From a checkpoint of a small masked image model.
Training: 18600 steps, batches of 128.
Data: trained on telescope images of galaxies (Galaxy Zoo DECaLS), 44167 training examples, 53.9 epochs.
Rows from block 1 of the decoder of a small masked image model, named by matrix and row number. Rows with one number belong to one neuron. Each number is 50 + 15 x the weight over its row's rms, rounded and kept within 0 to 99. All counts start at 0.
Before each neuron's rows are labels from the 100 images, of 14976, where the neuron reaches its highest value: "patch colour" is the nearest of a few named colours to the mean colour under the peak. Only what is clearly more common there than usual is listed. The data: telescope images of galaxies (Galaxy Zoo DECaLS).
# fc1: MLP up (decoder.1.mlp.fc1.weight, 512x256), inputs 128-255
# fc2: MLP down (decoder.1.mlp.fc2.weight, 256x512, transposed), outputs 128-255

patch colour: brown; grey
fc1.173:29 59 63 58 51 52 49 21 66 23 45 60 37 11 50 51 17 54 67 69 40 56 33 42 53 36 42 61 25 60 28 44 40 60 50 55 74 32 62 58 62 54 38 71 31 50 55 46 36 36 40 70 34 52 31 54 39 50 46 71 41 14 57 40 34 35 56 52 57 56 57 44 45 40 36 47 75 71 53 54 56 97 49 66 56 13 48 79 35 37 41 52 36 09 60 58 59 54 72 72 26 61 69 58 27 51 89 43 48 73 46 54 57 40 32 26 58 51 36 43 60 60 70 48 56 47 48 37
fc2.173:63 41 57 44 55 53 49 18 38 49 58 65 63 33 78 72 79 63 51 40 38 49 22 38 47 39 64 50 24 44 57 61 75 49 66 62 39 60 41 41 70 70 45 59 49 61 56 65 56 54 51 64 68 48 14 49 78 55 76 56 29 59 69 58 51 52 35 73 54 49 23 53 69 32 63 42 42 59 68 41 44 53 51 49 48 00 55 64 79 52 67 75 58 68 57 51 40 43 51 81 47 81 47 38 46 42 61 72 34 43 42 43 72 44 58 55 62 63 43 38 48 67 28 27 45 76 41 37

patch colour: brown; grey
fc1.359:39 50 55 56 57 68 73 51 62 51 63 59 49 49 53 51 50 61 62 39 55 59 42 37 32 35 18 64 58 48 52 67 41 11 37 46 40 36 08 61 53 48 57 72 29 45 59 49 35 56 42 66 09 49 20 30 51 57 42 37 66 30 81 50 40 48 35 57 43 41 45 68 48 71 15 35 53 48 20 57 36 48 58 40 33 32 43 37 40 39 52 52 30 22 45 61 59 17 71 45 63 63 60 54 38 57 69 37 54 45 44 39 56 63 51 45 52 45 35 43 46 77 23 51 54 45 52 31
fc2.359:44 49 38 76 04 33 47 53 23 40 65 29 68 67 46 62 69 49 46 56 58 65 39 57 57 44 48 43 64 53 50 50 63 17 26 50 37 59 55 36 51 57 50 40 53 70 42 51 63 34 73 71 52 45 39 67 42 47 65 61 58 57 76 39 60 65 50 57 56 33 54 40 59 55 32 59 40 37 25 60 55 44 40 56 38 42 47 62 53 64 45 53 47 47 41 57 64 38 25 67 38 59 68 35 51 51 25 39 68 49 63 50 67 36 99 66 65 62 19 67 67 58 52 51 32 57 42 64

patch colour: grey
fc1.117:41 42 62 39 61 57 63 76 61 40 61 40 50 81 47 49 55 80 24 40 62 43 41 46 53 34 48 63 38 30 44 47 40 46 48 47 41 51 60 55 29 29 55 15 68 38 60 61 65 48 51 38 85 39 38 32 55 61 69 69 35 55 41 36 65 42 43 38 47 33 47 31 50 50 61 49 50 31 49 61 75 44 45 64 92 66 42 66 59 76 80 57 58 67 99 49 19 40 56 59 54 56 49 40 45 80 37 55 52 53 62 63 58 34 54 53 60 54 67 58 48 43 07 49 50 46 52 79
fc2.117:61 60 39 48 54 47 46 70 65 65 37 53 31 47 52 40 30 23 43 66 36 28 55 52 39 40 24 49 46 41 29 30 55 40 70 45 44 33 63 39 59 48 32 42 27 62 35 40 37 41 53 28 44 37 69 47 29 30 39 47 42 35 39 57 34 58 62 59 60 62 59 30 43 46 39 43 53 52 77 58 68 63 79 53 61 61 75 61 57 49 59 56 65 58 44 40 36 66 70 69 44 35 63 49 67 63 79 02 25 74 59 45 55 36 16 62 50 32 61 59 88 56 53 51 78 40 66 65

patch colour: grey
fc1.202:32 33 41 61 49 56 56 85 99 65 69 49 55 12 63 38 58 69 74 61 78 54 69 77 65 24 41 75 44 44 45 49 48 48 62 28 62 51 64 55 50 33 64 34 46 74 60 34 61 40 63 49 59 24 50 76 67 50 59 62 51 55 49 30 47 43 48 35 41 43 40 62 65 51 77 45 43 36 68 70 43 38 43 58 62 43 65 41 36 43 45 59 56 48 40 28 54 37 70 15 60 57 27 57 47 57 51 37 51 54 25 41 62 43 20 47 34 54 38 52 51 63 85 46 78 51 31 57
fc2.202:52 37 29 61 50 66 35 56 49 21 34 29 37 58 51 31 68 60 44 63 44 66 51 59 56 62 52 25 17 74 45 57 52 45 50 26 42 47 34 48 56 55 56 57 28 38 59 27 75 49 53 35 64 72 32 62 65 52 71 31 64 21 67 35 27 36 33 28 23 55 41 56 46 69 56 31 34 26 66 42 67 51 35 41 55 54 54 34 57 76 23 46 66 28 49 53 76 39 60 79 57 63 49 27 41 39 47 63 51 69 44 65 22 49 49 72 61 50 43 46 45 16 32 52 31 38 12 35

patch colour: brown
fc1.480:71 63 72 61 53 34 31 42 65 43 53 53 71 74 50 61 59 64 72 54 42 85 22 47 41 58 34 55 59 58 65 70 42 71 67 68 43 29 71 97 67 59 41 54 44 48 61 44 29 56 66 15 47 36 00 50 32 33 28 28 74 29 51 49 38 68 57 59 69 52 50 41 52 38 35 57 40 50 64 41 62 51 81 29 37 40 57 13 08 13 46 61 30 50 41 70 39 33 46 54 63 56 47 42 25 18 53 36 37 71 48 67 61 63 27 37 72 58 61 43 51 50 44 50 62 20 39 34
fc2.480:66 64 82 28 59 96 19 52 31 63 21 33 43 56 51 45 64 56 35 49 54 39 55 36 51 25 50 42 51 60 49 73 47 45 64 48 41 64 57 49 45 43 54 36 34 55 52 81 25 48 56 39 33 71 53 55 93 39 51 57 43 60 38 63 45 60 59 48 54 69 48 36 32 11 45 29 33 40 23 38 26 52 56 72 57 29 27 44 55 49 61 56 34 71 33 48 50 54 29 47 46 42 48 63 62 48 55 63 56 43 48 45 76 42 74 50 60 66 51 40 38 20 64 91 24 56 61 40

patch colour: grey; pink
fc1.347:52 50 46 51 53 41 45 45 57 46 43 37 49 66 63 57 42 72 74 57 41 56 99 47 40 79 31 65 71 48 45 66 20 45 51 51 70 34 47 61 62 64 59 56 43 69 65 66 58 44 45 41 31 67 70 79 58 47 49 40 70 49 66 37 65 55 59 70 64 61 57 74 56 59 49 63 08 41 43 41 49 69 55 42 66 59 24 40 43 41 27 33 26 34 41 09 43 55 58 20 54 47 61 26 42 42 64 42 10 35 27 52 52 46 18 52 35 23 62 38 37 37 21 39 62 29 63 74
fc2.347:44 45 62 75 33 50 64 68 48 70 39 44 67 56 17 50 61 35 43 35 59 48 30 53 43 60 56 40 37 05 42 60 38 39 41 50 69 36 45 62 22 57 48 13 53 33 40 69 27 43 70 64 47 44 46 31 63 49 51 45 60 37 63 28 44 45 46 31 25 60 39 44 45 68 66 66 58 62 43 41 70 45 15 48 47 29 54 75 81 54 61 42 68 53 21 72 59 54 80 70 64 68 77 27 61 46 23 58 78 47 53 49 40 76 52 49 57 56 51 52 54 61 51 15 50 40 44 50

patch colour: grey
fc1.243:57 50 56 43 39 49 38 54 44 71 54 63 37 64 51 31 63 53 56 57 52 34 65 18 54 34 54 66 76 43 51 62 77 38 53 23 84 31 43 46 43 53 61 52 47 53 36 76 44 58 46 41 31 65 30 60 55 66 50 71 62 40 55 55 50 66 55 55 62 42 37 32 52 56 53 66 48 61 30 46 51 48 62 16 35 59 32 54 37 27 37 57 06 41 52 75 29 53 59 33 54 51 76 44 33 35 58 48 25 36 38 45 62 50 32 41 50 19 47 26 70 53 78 53 78 36 50 38
fc2.243:69 68 63 51 53 40 45 50 42 50 54 31 55 35 43 57 82 46 35 51 50 54 10 82 42 42 71 30 56 34 43 36 36 49 27 76 13 70 82 47 26 42 36 22 60 46 36 43 32 38 61 39 45 25 50 43 49 50 50 47 30 35 38 35 55 51 53 47 66 54 58 56 66 51 64 59 52 41 59 39 53 45 50 60 59 71 52 66 63 68 69 90 76 82 52 59 34 44 49 77 53 47 52 57 36 65 56 35 63 45 77 64 96 56 60 61 53 76 62 55 30 56 83 30 50 71 62 62

patch colour: brown
fc1.7:48 54 42 43 39 36 33 57 60 53 38 36 44 61 86 46 31 65 74 60 46 46 76 30 48 89 71 74 65 53 57 28 46 58 30 38 63 55 48 71 59 50 51 46 52 63 62 57 20 70 33 33 74 46 75 87 40 37 58 55 43 44 47 54 55 74 73 67 50 59 54 47 41 50 38 29 21 47 65 30 55 33 51 48 40 76 54 37 20 49 51 07 63 51 70 60 57 38 57 43 67 85 43 63 80 62 77 35 45 42 37 22 37 56 44 47 27 50 50 58 47 66 64 51 60 31 85 55
fc2.7:53 61 52 40 62 42 42 69 63 39 33 72 39 33 47 08 45 57 53 54 56 64 26 57 43 27 42 41 47 21 47 57 52 70 75 51 56 52 50 79 34 39 73 40 59 42 55 49 55 75 44 48 28 38 58 39 52 72 32 45 52 25 48 57 53 54 50 33 47 64 50 40 39 41 64 47 36 44 33 61 52 67 44 51 55 75 62 75 36 39 62 64 45 37 39 56 62 57 40 25 85 20 27 68 25 45 37 76 57 51 68 51 45 45 37 21 44 54 66 63 29 48 84 43 50 49 44 64

patch colour: grey
fc1.404:46 31 69 55 57 62 54 44 58 66 51 62 32 59 15 49 54 42 27 45 48 48 64 40 46 04 37 44 11 35 58 62 51 72 67 63 72 49 33 54 37 45 46 65 47 41 50 33 81 57 55 59 60 45 30 56 51 56 53 82 49 55 43 44 47 50 38 24 18 36 32 10 36 61 74 46 42 27 09 61 60 58 53 45 59 43 55 38 52 51 23 54 12 53 49 75 41 55 31 43 56 41 43 50 37 49 08 47 71 12 46 47 30 42 63 64 46 45 40 55 50 45 65 47 32 73 51 46
fc2.404:39 50 63 50 40 28 52 51 49 60 64 26 61 63 85 52 43 44 63 42 49 40 56 70 44 99 45 49 83 65 37 27 61 60 44 61 46 51 37 72 70 62 40 49 57 42 59 50 31 61 35 45 63 47 71 44 53 56 58 45 35 36 68 63 40 50 42 71 71 43 49 54 70 49 34 51 51 60 70 53 13 48 68 61 37 72 53 52 61 46 39 22 59 54 72 36 52 61 77 78 50 48 59 49 56 49 96 48 43 69 28 31 54 34 53 38 44 39 50 38 62 74 35 44 63 42 57 27

patch colour: pink; grey
fc1.104:37 49 73 56 62 67 55 58 91 36 44 57 55 70 57 45 35 75 31 57 68 24 48 54 42 29 68 60 37 45 04 51 49 43 41 60 41 59 40 75 31 55 49 18 64 42 53 61 40 33 50 42 51 12 50 49 70 38 69 74 36 10 44 42 46 39 40 27 29 48 43 58 50 47 67 51 42 52 55 68 78 48 52 53 80 35 56 79 76 37 77 66 41 56 72 31 63 42 53 45 57 48 28 49 27 62 35 59 48 32 35 79 64 32 41 49 69 64 56 55 38 74 76 39 66 51 48 69
fc2.104:16 29 45 58 55 64 86 39 47 55 59 48 40 54 58 58 57 38 26 28 61 70 41 59 64 40 45 48 34 69 93 60 56 31 44 35 65 33 33 48 33 57 52 67 62 24 34 36 62 40 56 49 73 71 56 46 59 51 55 53 49 49 72 49 58 54 36 53 41 46 42 55 69 50 73 73 59 65 69 45 35 41 49 46 35 63 47 66 87 76 39 30 36 43 46 67 74 44 58 58 42 63 72 33 51 57 17 64 58 65 35 31 13 47 34 78 32 38 13 50 38 48 34 45 59 56 60 48

patch colour: grey
fc1.23:43 50 40 62 48 51 41 52 35 73 45 37 39 75 66 39 54 43 38 67 54 42 68 27 67 26 36 50 60 62 57 59 98 54 51 47 73 42 46 58 47 36 40 59 56 56 36 42 41 58 45 90 43 61 53 47 61 52 51 67 60 38 67 69 53 52 54 52 42 52 47 58 38 52 40 62 43 60 64 34 56 53 54 33 92 42 60 76 57 68 56 46 30 42 35 40 43 73 55 44 62 37 58 28 49 29 74 41 22 57 38 27 59 58 27 35 50 24 32 31 61 65 99 43 69 46 54 31
fc2.23:54 59 85 43 57 45 53 58 40 64 49 13 68 34 64 48 61 40 35 49 61 29 51 59 46 64 54 33 42 18 26 42 48 39 29 52 49 72 49 54 27 42 47 50 49 46 54 36 63 29 50 05 71 14 23 44 54 46 41 36 32 42 47 32 66 53 55 23 41 41 44 45 57 63 89 30 39 53 75 53 61 60 61 53 57 73 53 30 17 46 55 54 44 72 48 71 43 54 35 54 59 66 53 50 32 78 45 55 78 36 68 70 60 49 55 62 56 63 52 38 70 32 48 52 56 52 35 29

patch colour: grey
fc1.342:37 48 72 70 65 70 55 61 62 63 50 54 40 36 61 32 51 77 40 51 58 54 62 64 70 62 27 59 30 32 40 49 31 45 60 51 62 47 55 79 42 41 50 40 52 47 51 41 61 35 65 42 65 34 58 53 61 38 47 70 58 34 52 16 26 20 33 27 34 54 45 51 48 54 72 58 36 32 53 64 76 80 10 37 68 35 53 74 54 46 65 51 50 36 54 32 98 69 66 17 71 67 44 54 49 64 79 43 45 29 24 45 57 31 35 22 58 49 47 49 47 43 68 44 80 54 62 81
fc2.342:52 50 62 69 40 41 51 60 45 47 55 38 64 75 80 67 58 60 58 24 50 60 59 51 60 75 63 78 53 52 72 45 35 62 38 19 70 36 36 54 57 56 47 73 52 61 49 64 51 64 40 66 53 74 65 33 43 30 53 31 67 79 77 37 45 49 37 50 39 57 26 44 26 51 45 45 13 50 64 28 23 49 64 52 39 43 42 37 67 48 41 38 38 40 50 62 62 49 86 46 60 64 47 35 58 54 70 90 43 58 32 56 17 68 47 27 44 37 33 43 63 57 34 28 41 51 56 23