A small masked image model, trained from scratch.
Training: nadamw at rate 0.0021, batches of 128.
Rows from block 0 of the decoder, named by matrix and row number. Rows with one number belong to one attention dimension. Each number is 500 + 50 x the weight over the matrix's rms, rounded and kept within 0 to 999. All counts start at 0. Numbers have three digits each.
# q: attention query (decoder.0.attn.q.weight, 256x256), inputs 172-214
# k: attention key (decoder.0.attn.k.weight, 256x256), inputs 172-214
q.115:539472467460447504543538555525485452563530466450534493401517384423500499501495506557600527473502483500521464547453481490439505507
k.115:460613470544714395478554450502457471551468458513413495505472416526576590579541524502488486527477424516477443471594551472591490466
q.116:485499501479475506467421493457547496483466512518460512545458498482482512537548534572605519560511485474485514488542527513555481517
k.116:561495557470560436594442429530613587640515509453530444638566484459485471458495488486477469473468499488498541520470448490363513475
q.117:447533541517575443463539477451558521551462546534443526526496574524432465451477511420384462530520513509487530457576541473551467561
k.117:539403508431365654535522563432554466271569496490540509421496472441412467470483491502471514489538602406469554497506401548584476552
q.118:554487485466413521553440526521474471536552469481516511464523563505415411396410434446469499451535510530495458517492476487423484447
k.118:486485518546476521516515590449416424407552442502501539585538489464450479533521531573581542541554549621512491474419485495680454455
q.119:472505500501410460468422457410516510512462507519467505454444494535507504491462480368357434429465474429437506482503534516505457511
k.119:569521593600348516563513612541329499398591547530549541513546544511470432422458438502487489492519582497457448474441403438465455489
q.120:464510493494403466479403460400514501549459503521471510410440500502455479441445472380378467468501495451436495464514550522473455522
k.120:500483568563363569562576595501354479309606529547508538467508533490446432452492466540502507495539592468467490462480392465507429505
q.121:455504515506431503467398459429502530449458505518487506509466527506489493478461490397372451482485501455434517466525522538509473507
k.121:497453579586381538548541563560365539436561561529526539493527525474439444413471467491502494476512570517502471489412453437406435488
q.122:474509520501443472463416500452539493524449523515487488498449480430371414409425463378357439498491491499457493471562559512500462573
k.122:424428541507496559565582586523391516334582525509489518448543448410381457468528521546544523483508559467481491497491448516488418466
q.123:497542540537535499486568485465535536606501549566563529527494340371448503467446404296275321362364415384390523458496520483517446497
k.123:677458568528356537555526499517548530675552561519535541543555584611621558489503468499506481478520506465478471478421453420377456498
q.124:556489494488437526525487544481470495521520465454550489438514495501501462451413417372362436376466479490479473533462467483450522473
k.124:450452529626396549471563556529356472436533539557484608475512487509502506514494463472511491457508516527447427419372522439535384471
q.125:505451447424435470521466496472463451402491434454451489436494614605562499527551595657677661573626542528596438541478487464500524482
k.125:522472465461502440574454515528519558534514456449528453540512477436460409432462473495454496485464466463466536515555433536493539527
q.126:546498493507547522531581523510467503532541478485550509447542513531550513492459457422376457389496493484497503524447469477486527470
k.126:524493482528351531450501517476498451453493526525505561430485544552509518514490470492509496490523481475473459474499517476556487542
q.127:459499491504601481468493451529534481419464502492391490572452626596551544576595646689702631706577524557583535509532512535546496528
k.127:459561447410625423486429476469527498425459429462500421485463476437432449481467501493467505511489489502538561561607497576559615536
q.128:574496498519355569516369555434543510449519491516533505444489488454549621669626538535494465494469482399439498492449432548555492536
k.128:528549483451559467477472449507511537504471445451463507450447389263418558693572621527508500536532475539468560513481442537509549472
q.129:432536510485514475479471461491436524453508520532507538496536408399379490475455418414435413402426418423494495466512556499552457481
k.129:503503470450380495510438485483508518479448456462457464505455426386457435420424400443450403471480481458452512499517529543491534508
q.130:468544521527637462485523499445500500572503549538532512569523542488452487492530542527512529562510504526504503488512566512516465501
k.130:509544501477524517469436570407550427552474502517516504450514600543505490487498568496556558526571534520522570535506498528525478536
q.131:535445482481472555468629553593528490421484454448449461488464342294442454504497459453427432440446438459459448538484390461511501525
k.131:519542535569628515485589536529475508509554502533518549523517394270340416467503429476472431414441407424443440467463471455472475462
q.132:498549534529490455504364485409461504587524523550517540484542618715669629582530542526550516472490502484488539455511529467492463456
k.132:473461459448430465476390476490461546495473448416444456484467506645696677638539552510505514576503503520512551506502519551521547548
q.133:453507494478445434470520486408475484575485499498479506440499535602510480399376425476477478408440444461447430489534561453457467505
k.133:480477486509536546464562587518470541498471496367425482526485585769650521382450374465475433475463447441433487517456521479534449480
q.134:561489484482398555556419534530573512510501503484515474495499591615496455489525563569560640708661671598598523535434481598454535524
k.134:504516518526476508558517490526504489524524558544562537476511653650500435431523584549563598525576597600559513509520481482480461477
q.135:541424453454244566554349508460552467357470414426483450371452546510615574608565615521493483537542521478485384566450405541476528538
k.135:469521521537597445555566474619480547456511536515540524502513508504541637715548655500505523460486494541493479506440461485521488420
q.136:522530524523760489486534499553495548648504531499535530598466495557532512490502514542557489501489532534563692488481515526446516438
k.136:486567532487456427498463482492512471512531506508508536487518545548537541484487462518474467515525544512501509474528515475524504562
q.137:522530542552598538495545535551479517570535535523541529536511405336347400453488480520508484492484514491485540461511446474521471463
k.137:518594497497442469478462439442457461466538429423461520514493450279320295323474378512492464546504496551479560464528505540460551475
q.138:450541514506658446461594483477446507577507517516473533516508456556547564526484421452469435329427405431441522476544540427488477482
k.138:507506490487527495466528523495514523486477472487468495497504426498546639584494458481468449486490478407469509516502501496527548544
q.139:484498515514524463505503477479489468537514508503467521460518595663564497482432450466515521510580584587534536513568527495408535484
k.139:472495516522523479477564479539504505433517511467508516514508658755606525470494498507470524530483525507569530494490522512529504479
q.140:519492506516254542559326506364559432465512510520533501418501653444375471515517532569567559583587604490527416505515508515482488586
k.140:501632501497599467490617453553496553480502497452484547492472618492369335439490618564561566552536540666555614520466507577460517403
q.141:493474489492437480508520473547509508385487491464482481479466525604725548537526492480469533517513496483465500532511481493457525504
k.141:492497502513551474489503459514528492471499552530570512481494411536631665650544516510472478478492460391442480485528444446527472521
q.142:433528504557585424486511434468480450505520509546471510552542572516473487481533566543599584593540576582522504486598596444519501474
k.142:499491509529502491458484464464527420555520508548518505497540568533496482499539587566569638623538575536572489485538547498490520547
q.143:453570569570653442497465484467392532564573579582507566498563562593519613620607531559568516547517533525463602434507555475544465436
k.143:542433424418356505480359444416506481472428402488531452457427442415593600693577588577555597592608604575561595542563450589418574557
q.144:516507534458530543535513556503508538504500527511520501500525549556508480452441410406377398396474465482451492488460508475486481500
k.144:531506575482449542542557537475535560522560600578583516541488534488479454421445438479480548466610502398425545464463409492466410526
q.145:516459433464613492429610444495550404472465446466439465481457513556583543502505493512481447467474506490495496545537485495521531543
k.145:497573532528504422540496492549443465522497582511591590480501569592580507495487490471497498454519600620499473475458490437485544519
q.146:509525497503546515486510498528518500513520515532507501523462485524571564543536528487448415448434452491443534503481494481536499493
k.146:502587498414417455514424466532516521531483548414546476489480569577637522549459489482513465485523501481442540523584443485509530516
q.147:492515529477498483494515493478492502474487490496505493484511472459418435439443426470441472507542498487515561505539482554481500556
k.147:523488539547491534512611510508495495440550527522551554542512373422399465441462448493501531440523492417479526457453429475513431445
q.148:515513497563553499499508518532524504569538516530495517553526515510502529530559560540586624578487511515473479481485510458517481444
k.148:500488431419586454445399484484482503452448475462478454503458520462480484510498520499500478505470504543535518558519522539577591506
q.149:496483490460513499479505468497477479451475469474483481458463498488492469468472481515447413452516508504543537520524457519502540559
k.149:490525528543431538519596517505527488493555566496551529468484482496535524516544532547523563509557486410458529471519430507487412486
q.150:557515528483588557494541516523590504519516500517527508562511490497495497484469416461440412435465506491467546487487443489496476489
k.150:514463526497416576533468519516512489520479525497591508586484487491531493478434421451469451433479465331426532478518416491500451505
q.151:470433451473468509507517479454503490495468432425474459449486450483517516534495528544555559560552497486559464545490506564473509534
k.151:521484548597549521574599513527479512555548562560475567465582542541521551526572545549559573494540560614544407473428572464414458475
q.152:516487491523535507501493499531485489487521524508501493536512644582522535523548588563573558543522555525551505497485506489483498474
k.152:510406450493560539466447555470515485431454424485448463558490574498470480528501575515526521567496527561524538535531519535606538509
q.153:519518498548502519516487491542506519522521524510533530538499461464507541548548542488499475459422462482466441460465470477486505457
k.153:431501472467510493452477499515504462471451452484440421461489458462523531547493536471430424479424430391453464515552524463517475503
q.154:522505500521542528517539567493571525553517501499491489516525496533545548538524529500524563580495464519489484504504549486523488477
k.154:551538506450559414519365518514416547493469513483482495550565593544546515513484503473539493476503623726530429520479530462543595482
q.155:514515546479468558545491527493503559513509509516531513517517488506538500501427377382366398361439447429458436490462497477464460472
k.155:520469573534428576573454489453570546643521498545502508512527456445514508443434370476453419461489398358473464450436457493345427489
q.156:461534517474466477486493469487499497473489496502499502494491412433470489476449403397384410454458435470454480489541526500518507541
k.156:547432533489339504522451483514488513542506463441524474581554354455485464427453379468495479436491508462488510498483467442452495451
q.157:515528546527473531526464525517520532537535540530534528527537521468457484479491497519545577536517487487447505474471513488482453461
k.157:529460478453555541452462506475515555473504451553484465503438448359360394429375414505455482528483420371499576514489479537563480522
q.158:485494498457486478482509470481474489447476495500490488467473489486482474479484482488452477504528488485529557517537517552500528565
k.158:522541552551460511551536528514490485536548546491530547536534486527488523510523541516537567494540522564490509485512475482489449453
q.159:472460478453488478495526505469490483459472477469467461457469529550516492478473471505496526537573541525537546540524531540503522540
k.159:572503545554426511539460508494472514534531531492544574556546565576529494474567485536591558515559598677533522491490486496481545464
q.160:457504488508577452504524490506437481476466502506442495423472566585477450414447447501506491511509547550523484528570546478466466514
k.160:474436474520559457475454533459436482332482495501447479501480493497461490491494538501525532515474501531556545518483504566589502496
q.161:450521537537567496526559413518479553459524513518526528545512500499495509515514502499479434430461469452540561466402514581459491453
k.161:479533497467516494497497450467591481509480492469499534460515548499480533530484481492496509506496480473528543475503552520550497578
q.162:521516489548468537544537542514541521538521559520540544558536519519554595604588571516509462504447450446452570471422457514479493489
k.162:556537502525450504535524501528562525583525523496477527514517519531525544502459465439450437491458391435430476494502441456470509574
q.163:454470466515499437486480459491445474533464469489438476474493485505552539546532494494478512507510548529481472505494534479519521503
k.163:392490414518589436510518493515478448559455421436416459445522562580566560488493434441478463465432466517532457481560528539474539437
q.164:560519492526433544503478539462539482524527531505559525536495483477516543536536569538534525544513501452470513478528441505481484488
k.164:578527520530438541468568494562494533522560569509587515598460486485503493531546537529501485513473488453491505528487434464481524491
q.165:588504499496473540541489635526533513546512507490524509488526547549523509492469497444493500508476453480465461486503456458475476511
k.165:549501488504431550500503562494486504460503573526507524612505529539536516506510539528512515526515516493419486499509471462533483474
q.166:487470481463535494491484507515463463485469448469442470379461549529463382359375404453475459483509517539562478554570538485486508549
k.166:433431474476585479494494527446463479370463472482467478464477510481479469498517568557573589519554568570529545519451546559594494473
q.167:529514538488541545468515549518542517518495479499492484454471547502418350336342366392439442417470460491525526521512524501506488571
k.167:492425525473505532534502553460515513439485534530499541525548504505495495523514545543537575515586596557488518487474532468575440503
q.168:412522537543582462480568417509485557408490524523457524575477536555517538545544535514505464488486496513537551479449520543525479464
k.168:461540490509551460499465504480490510474492465503431510410490499448444469437455460451477480463489447450555529494545516550534488536
q.169:517509523523525500520501521521475517455511504492501500512501568607519479465440478488483483526493495487531524500505501534480483520
k.169:472500482535537456451489507500467490371484533498465529563484551514450488467465506489503504488487463502556559509457516548630450497
q.170:409515533520600482477590356509517554390518525510468518578475472494489529519544518530521451484509485486559563483439520556489495432
k.170:480530492476514469483496494476518500473496501486467499426492449422428460448447462471472465499491453460523531499563528527535512571
q.171:545496517490466529471424548496507487490494483495532489469478498483455411422418438509509515500529494480551532526570460513515529534
k.171:553444579520488524544553501511512521505585551533581552603555499501496506535527526572551553543573595541555535474384487459547433500
q.172:585483464462428529521449600495513468566518469480530488423529529518483445432451472491519565527540512512463428518534475444487494525
k.172:547432482489434527490507534504458485503509528494538502584488479524540519519541560539528531551527538532451485511454455452474498462
q.173:383514508490608417469553343527434507396497495530427487494476517526462443429481477525517487522524567558568534521548545515527499494
k.173:502463491496513479468417514459451492414477437496465477448489436437428448454475490509507511508523508513556533522504520548554509522
q.174:394493516493575422473550349512416506393487496536467493502459523505477491456507471532523507502521606544534536511510544521535516494
k.174:485484490482540464489439480464446508468487447507472485412494476443450467471480481492497509489516513529572513501506522566498505503
q.175:440501484475468403487485519496423478518486488521460486446479531531532510500507488469470513505483551556433421514537616449499487510
k.175:465490466487543492484437476445508478468459415505470461363458560548523508505494506481510511478489508537518498524455543548460551496
q.176:476491476479556461484484465497482473524471488477441471485471524520496543525545532584562546552529553563462547529494543512511507493
k.176:540479496529449527520503511579439546540505497474539541554510523545549524519553551535549560477523535581511495524465470494444484451
q.177:495489483502437489487466501505453487538482487505536510462493545529507459465440498493471575545541568529556492494559509494476511505
k.177:451575517496580445461481465436535423517505532500524519472525539506475496488472518545529533564513522588552487489550529495519541533
q.178:486522522501530523516531531538488561404517523528527539535531502494517519530539519600588485544531530535524529475480482490471532475
k.178:505464497496481520491509496469531521438497455479468470500492493486478543556532520525521504538514483521532526508481501518512518477
q.179:485498489491549466481530488493475480513484495491462477506478500508497498483507490506502521509494510537453528521508539510525503503
k.179:522494495524468517518530512565447527530502512461523529545503531538534499466519488502499524448479503536536481508480488511435479470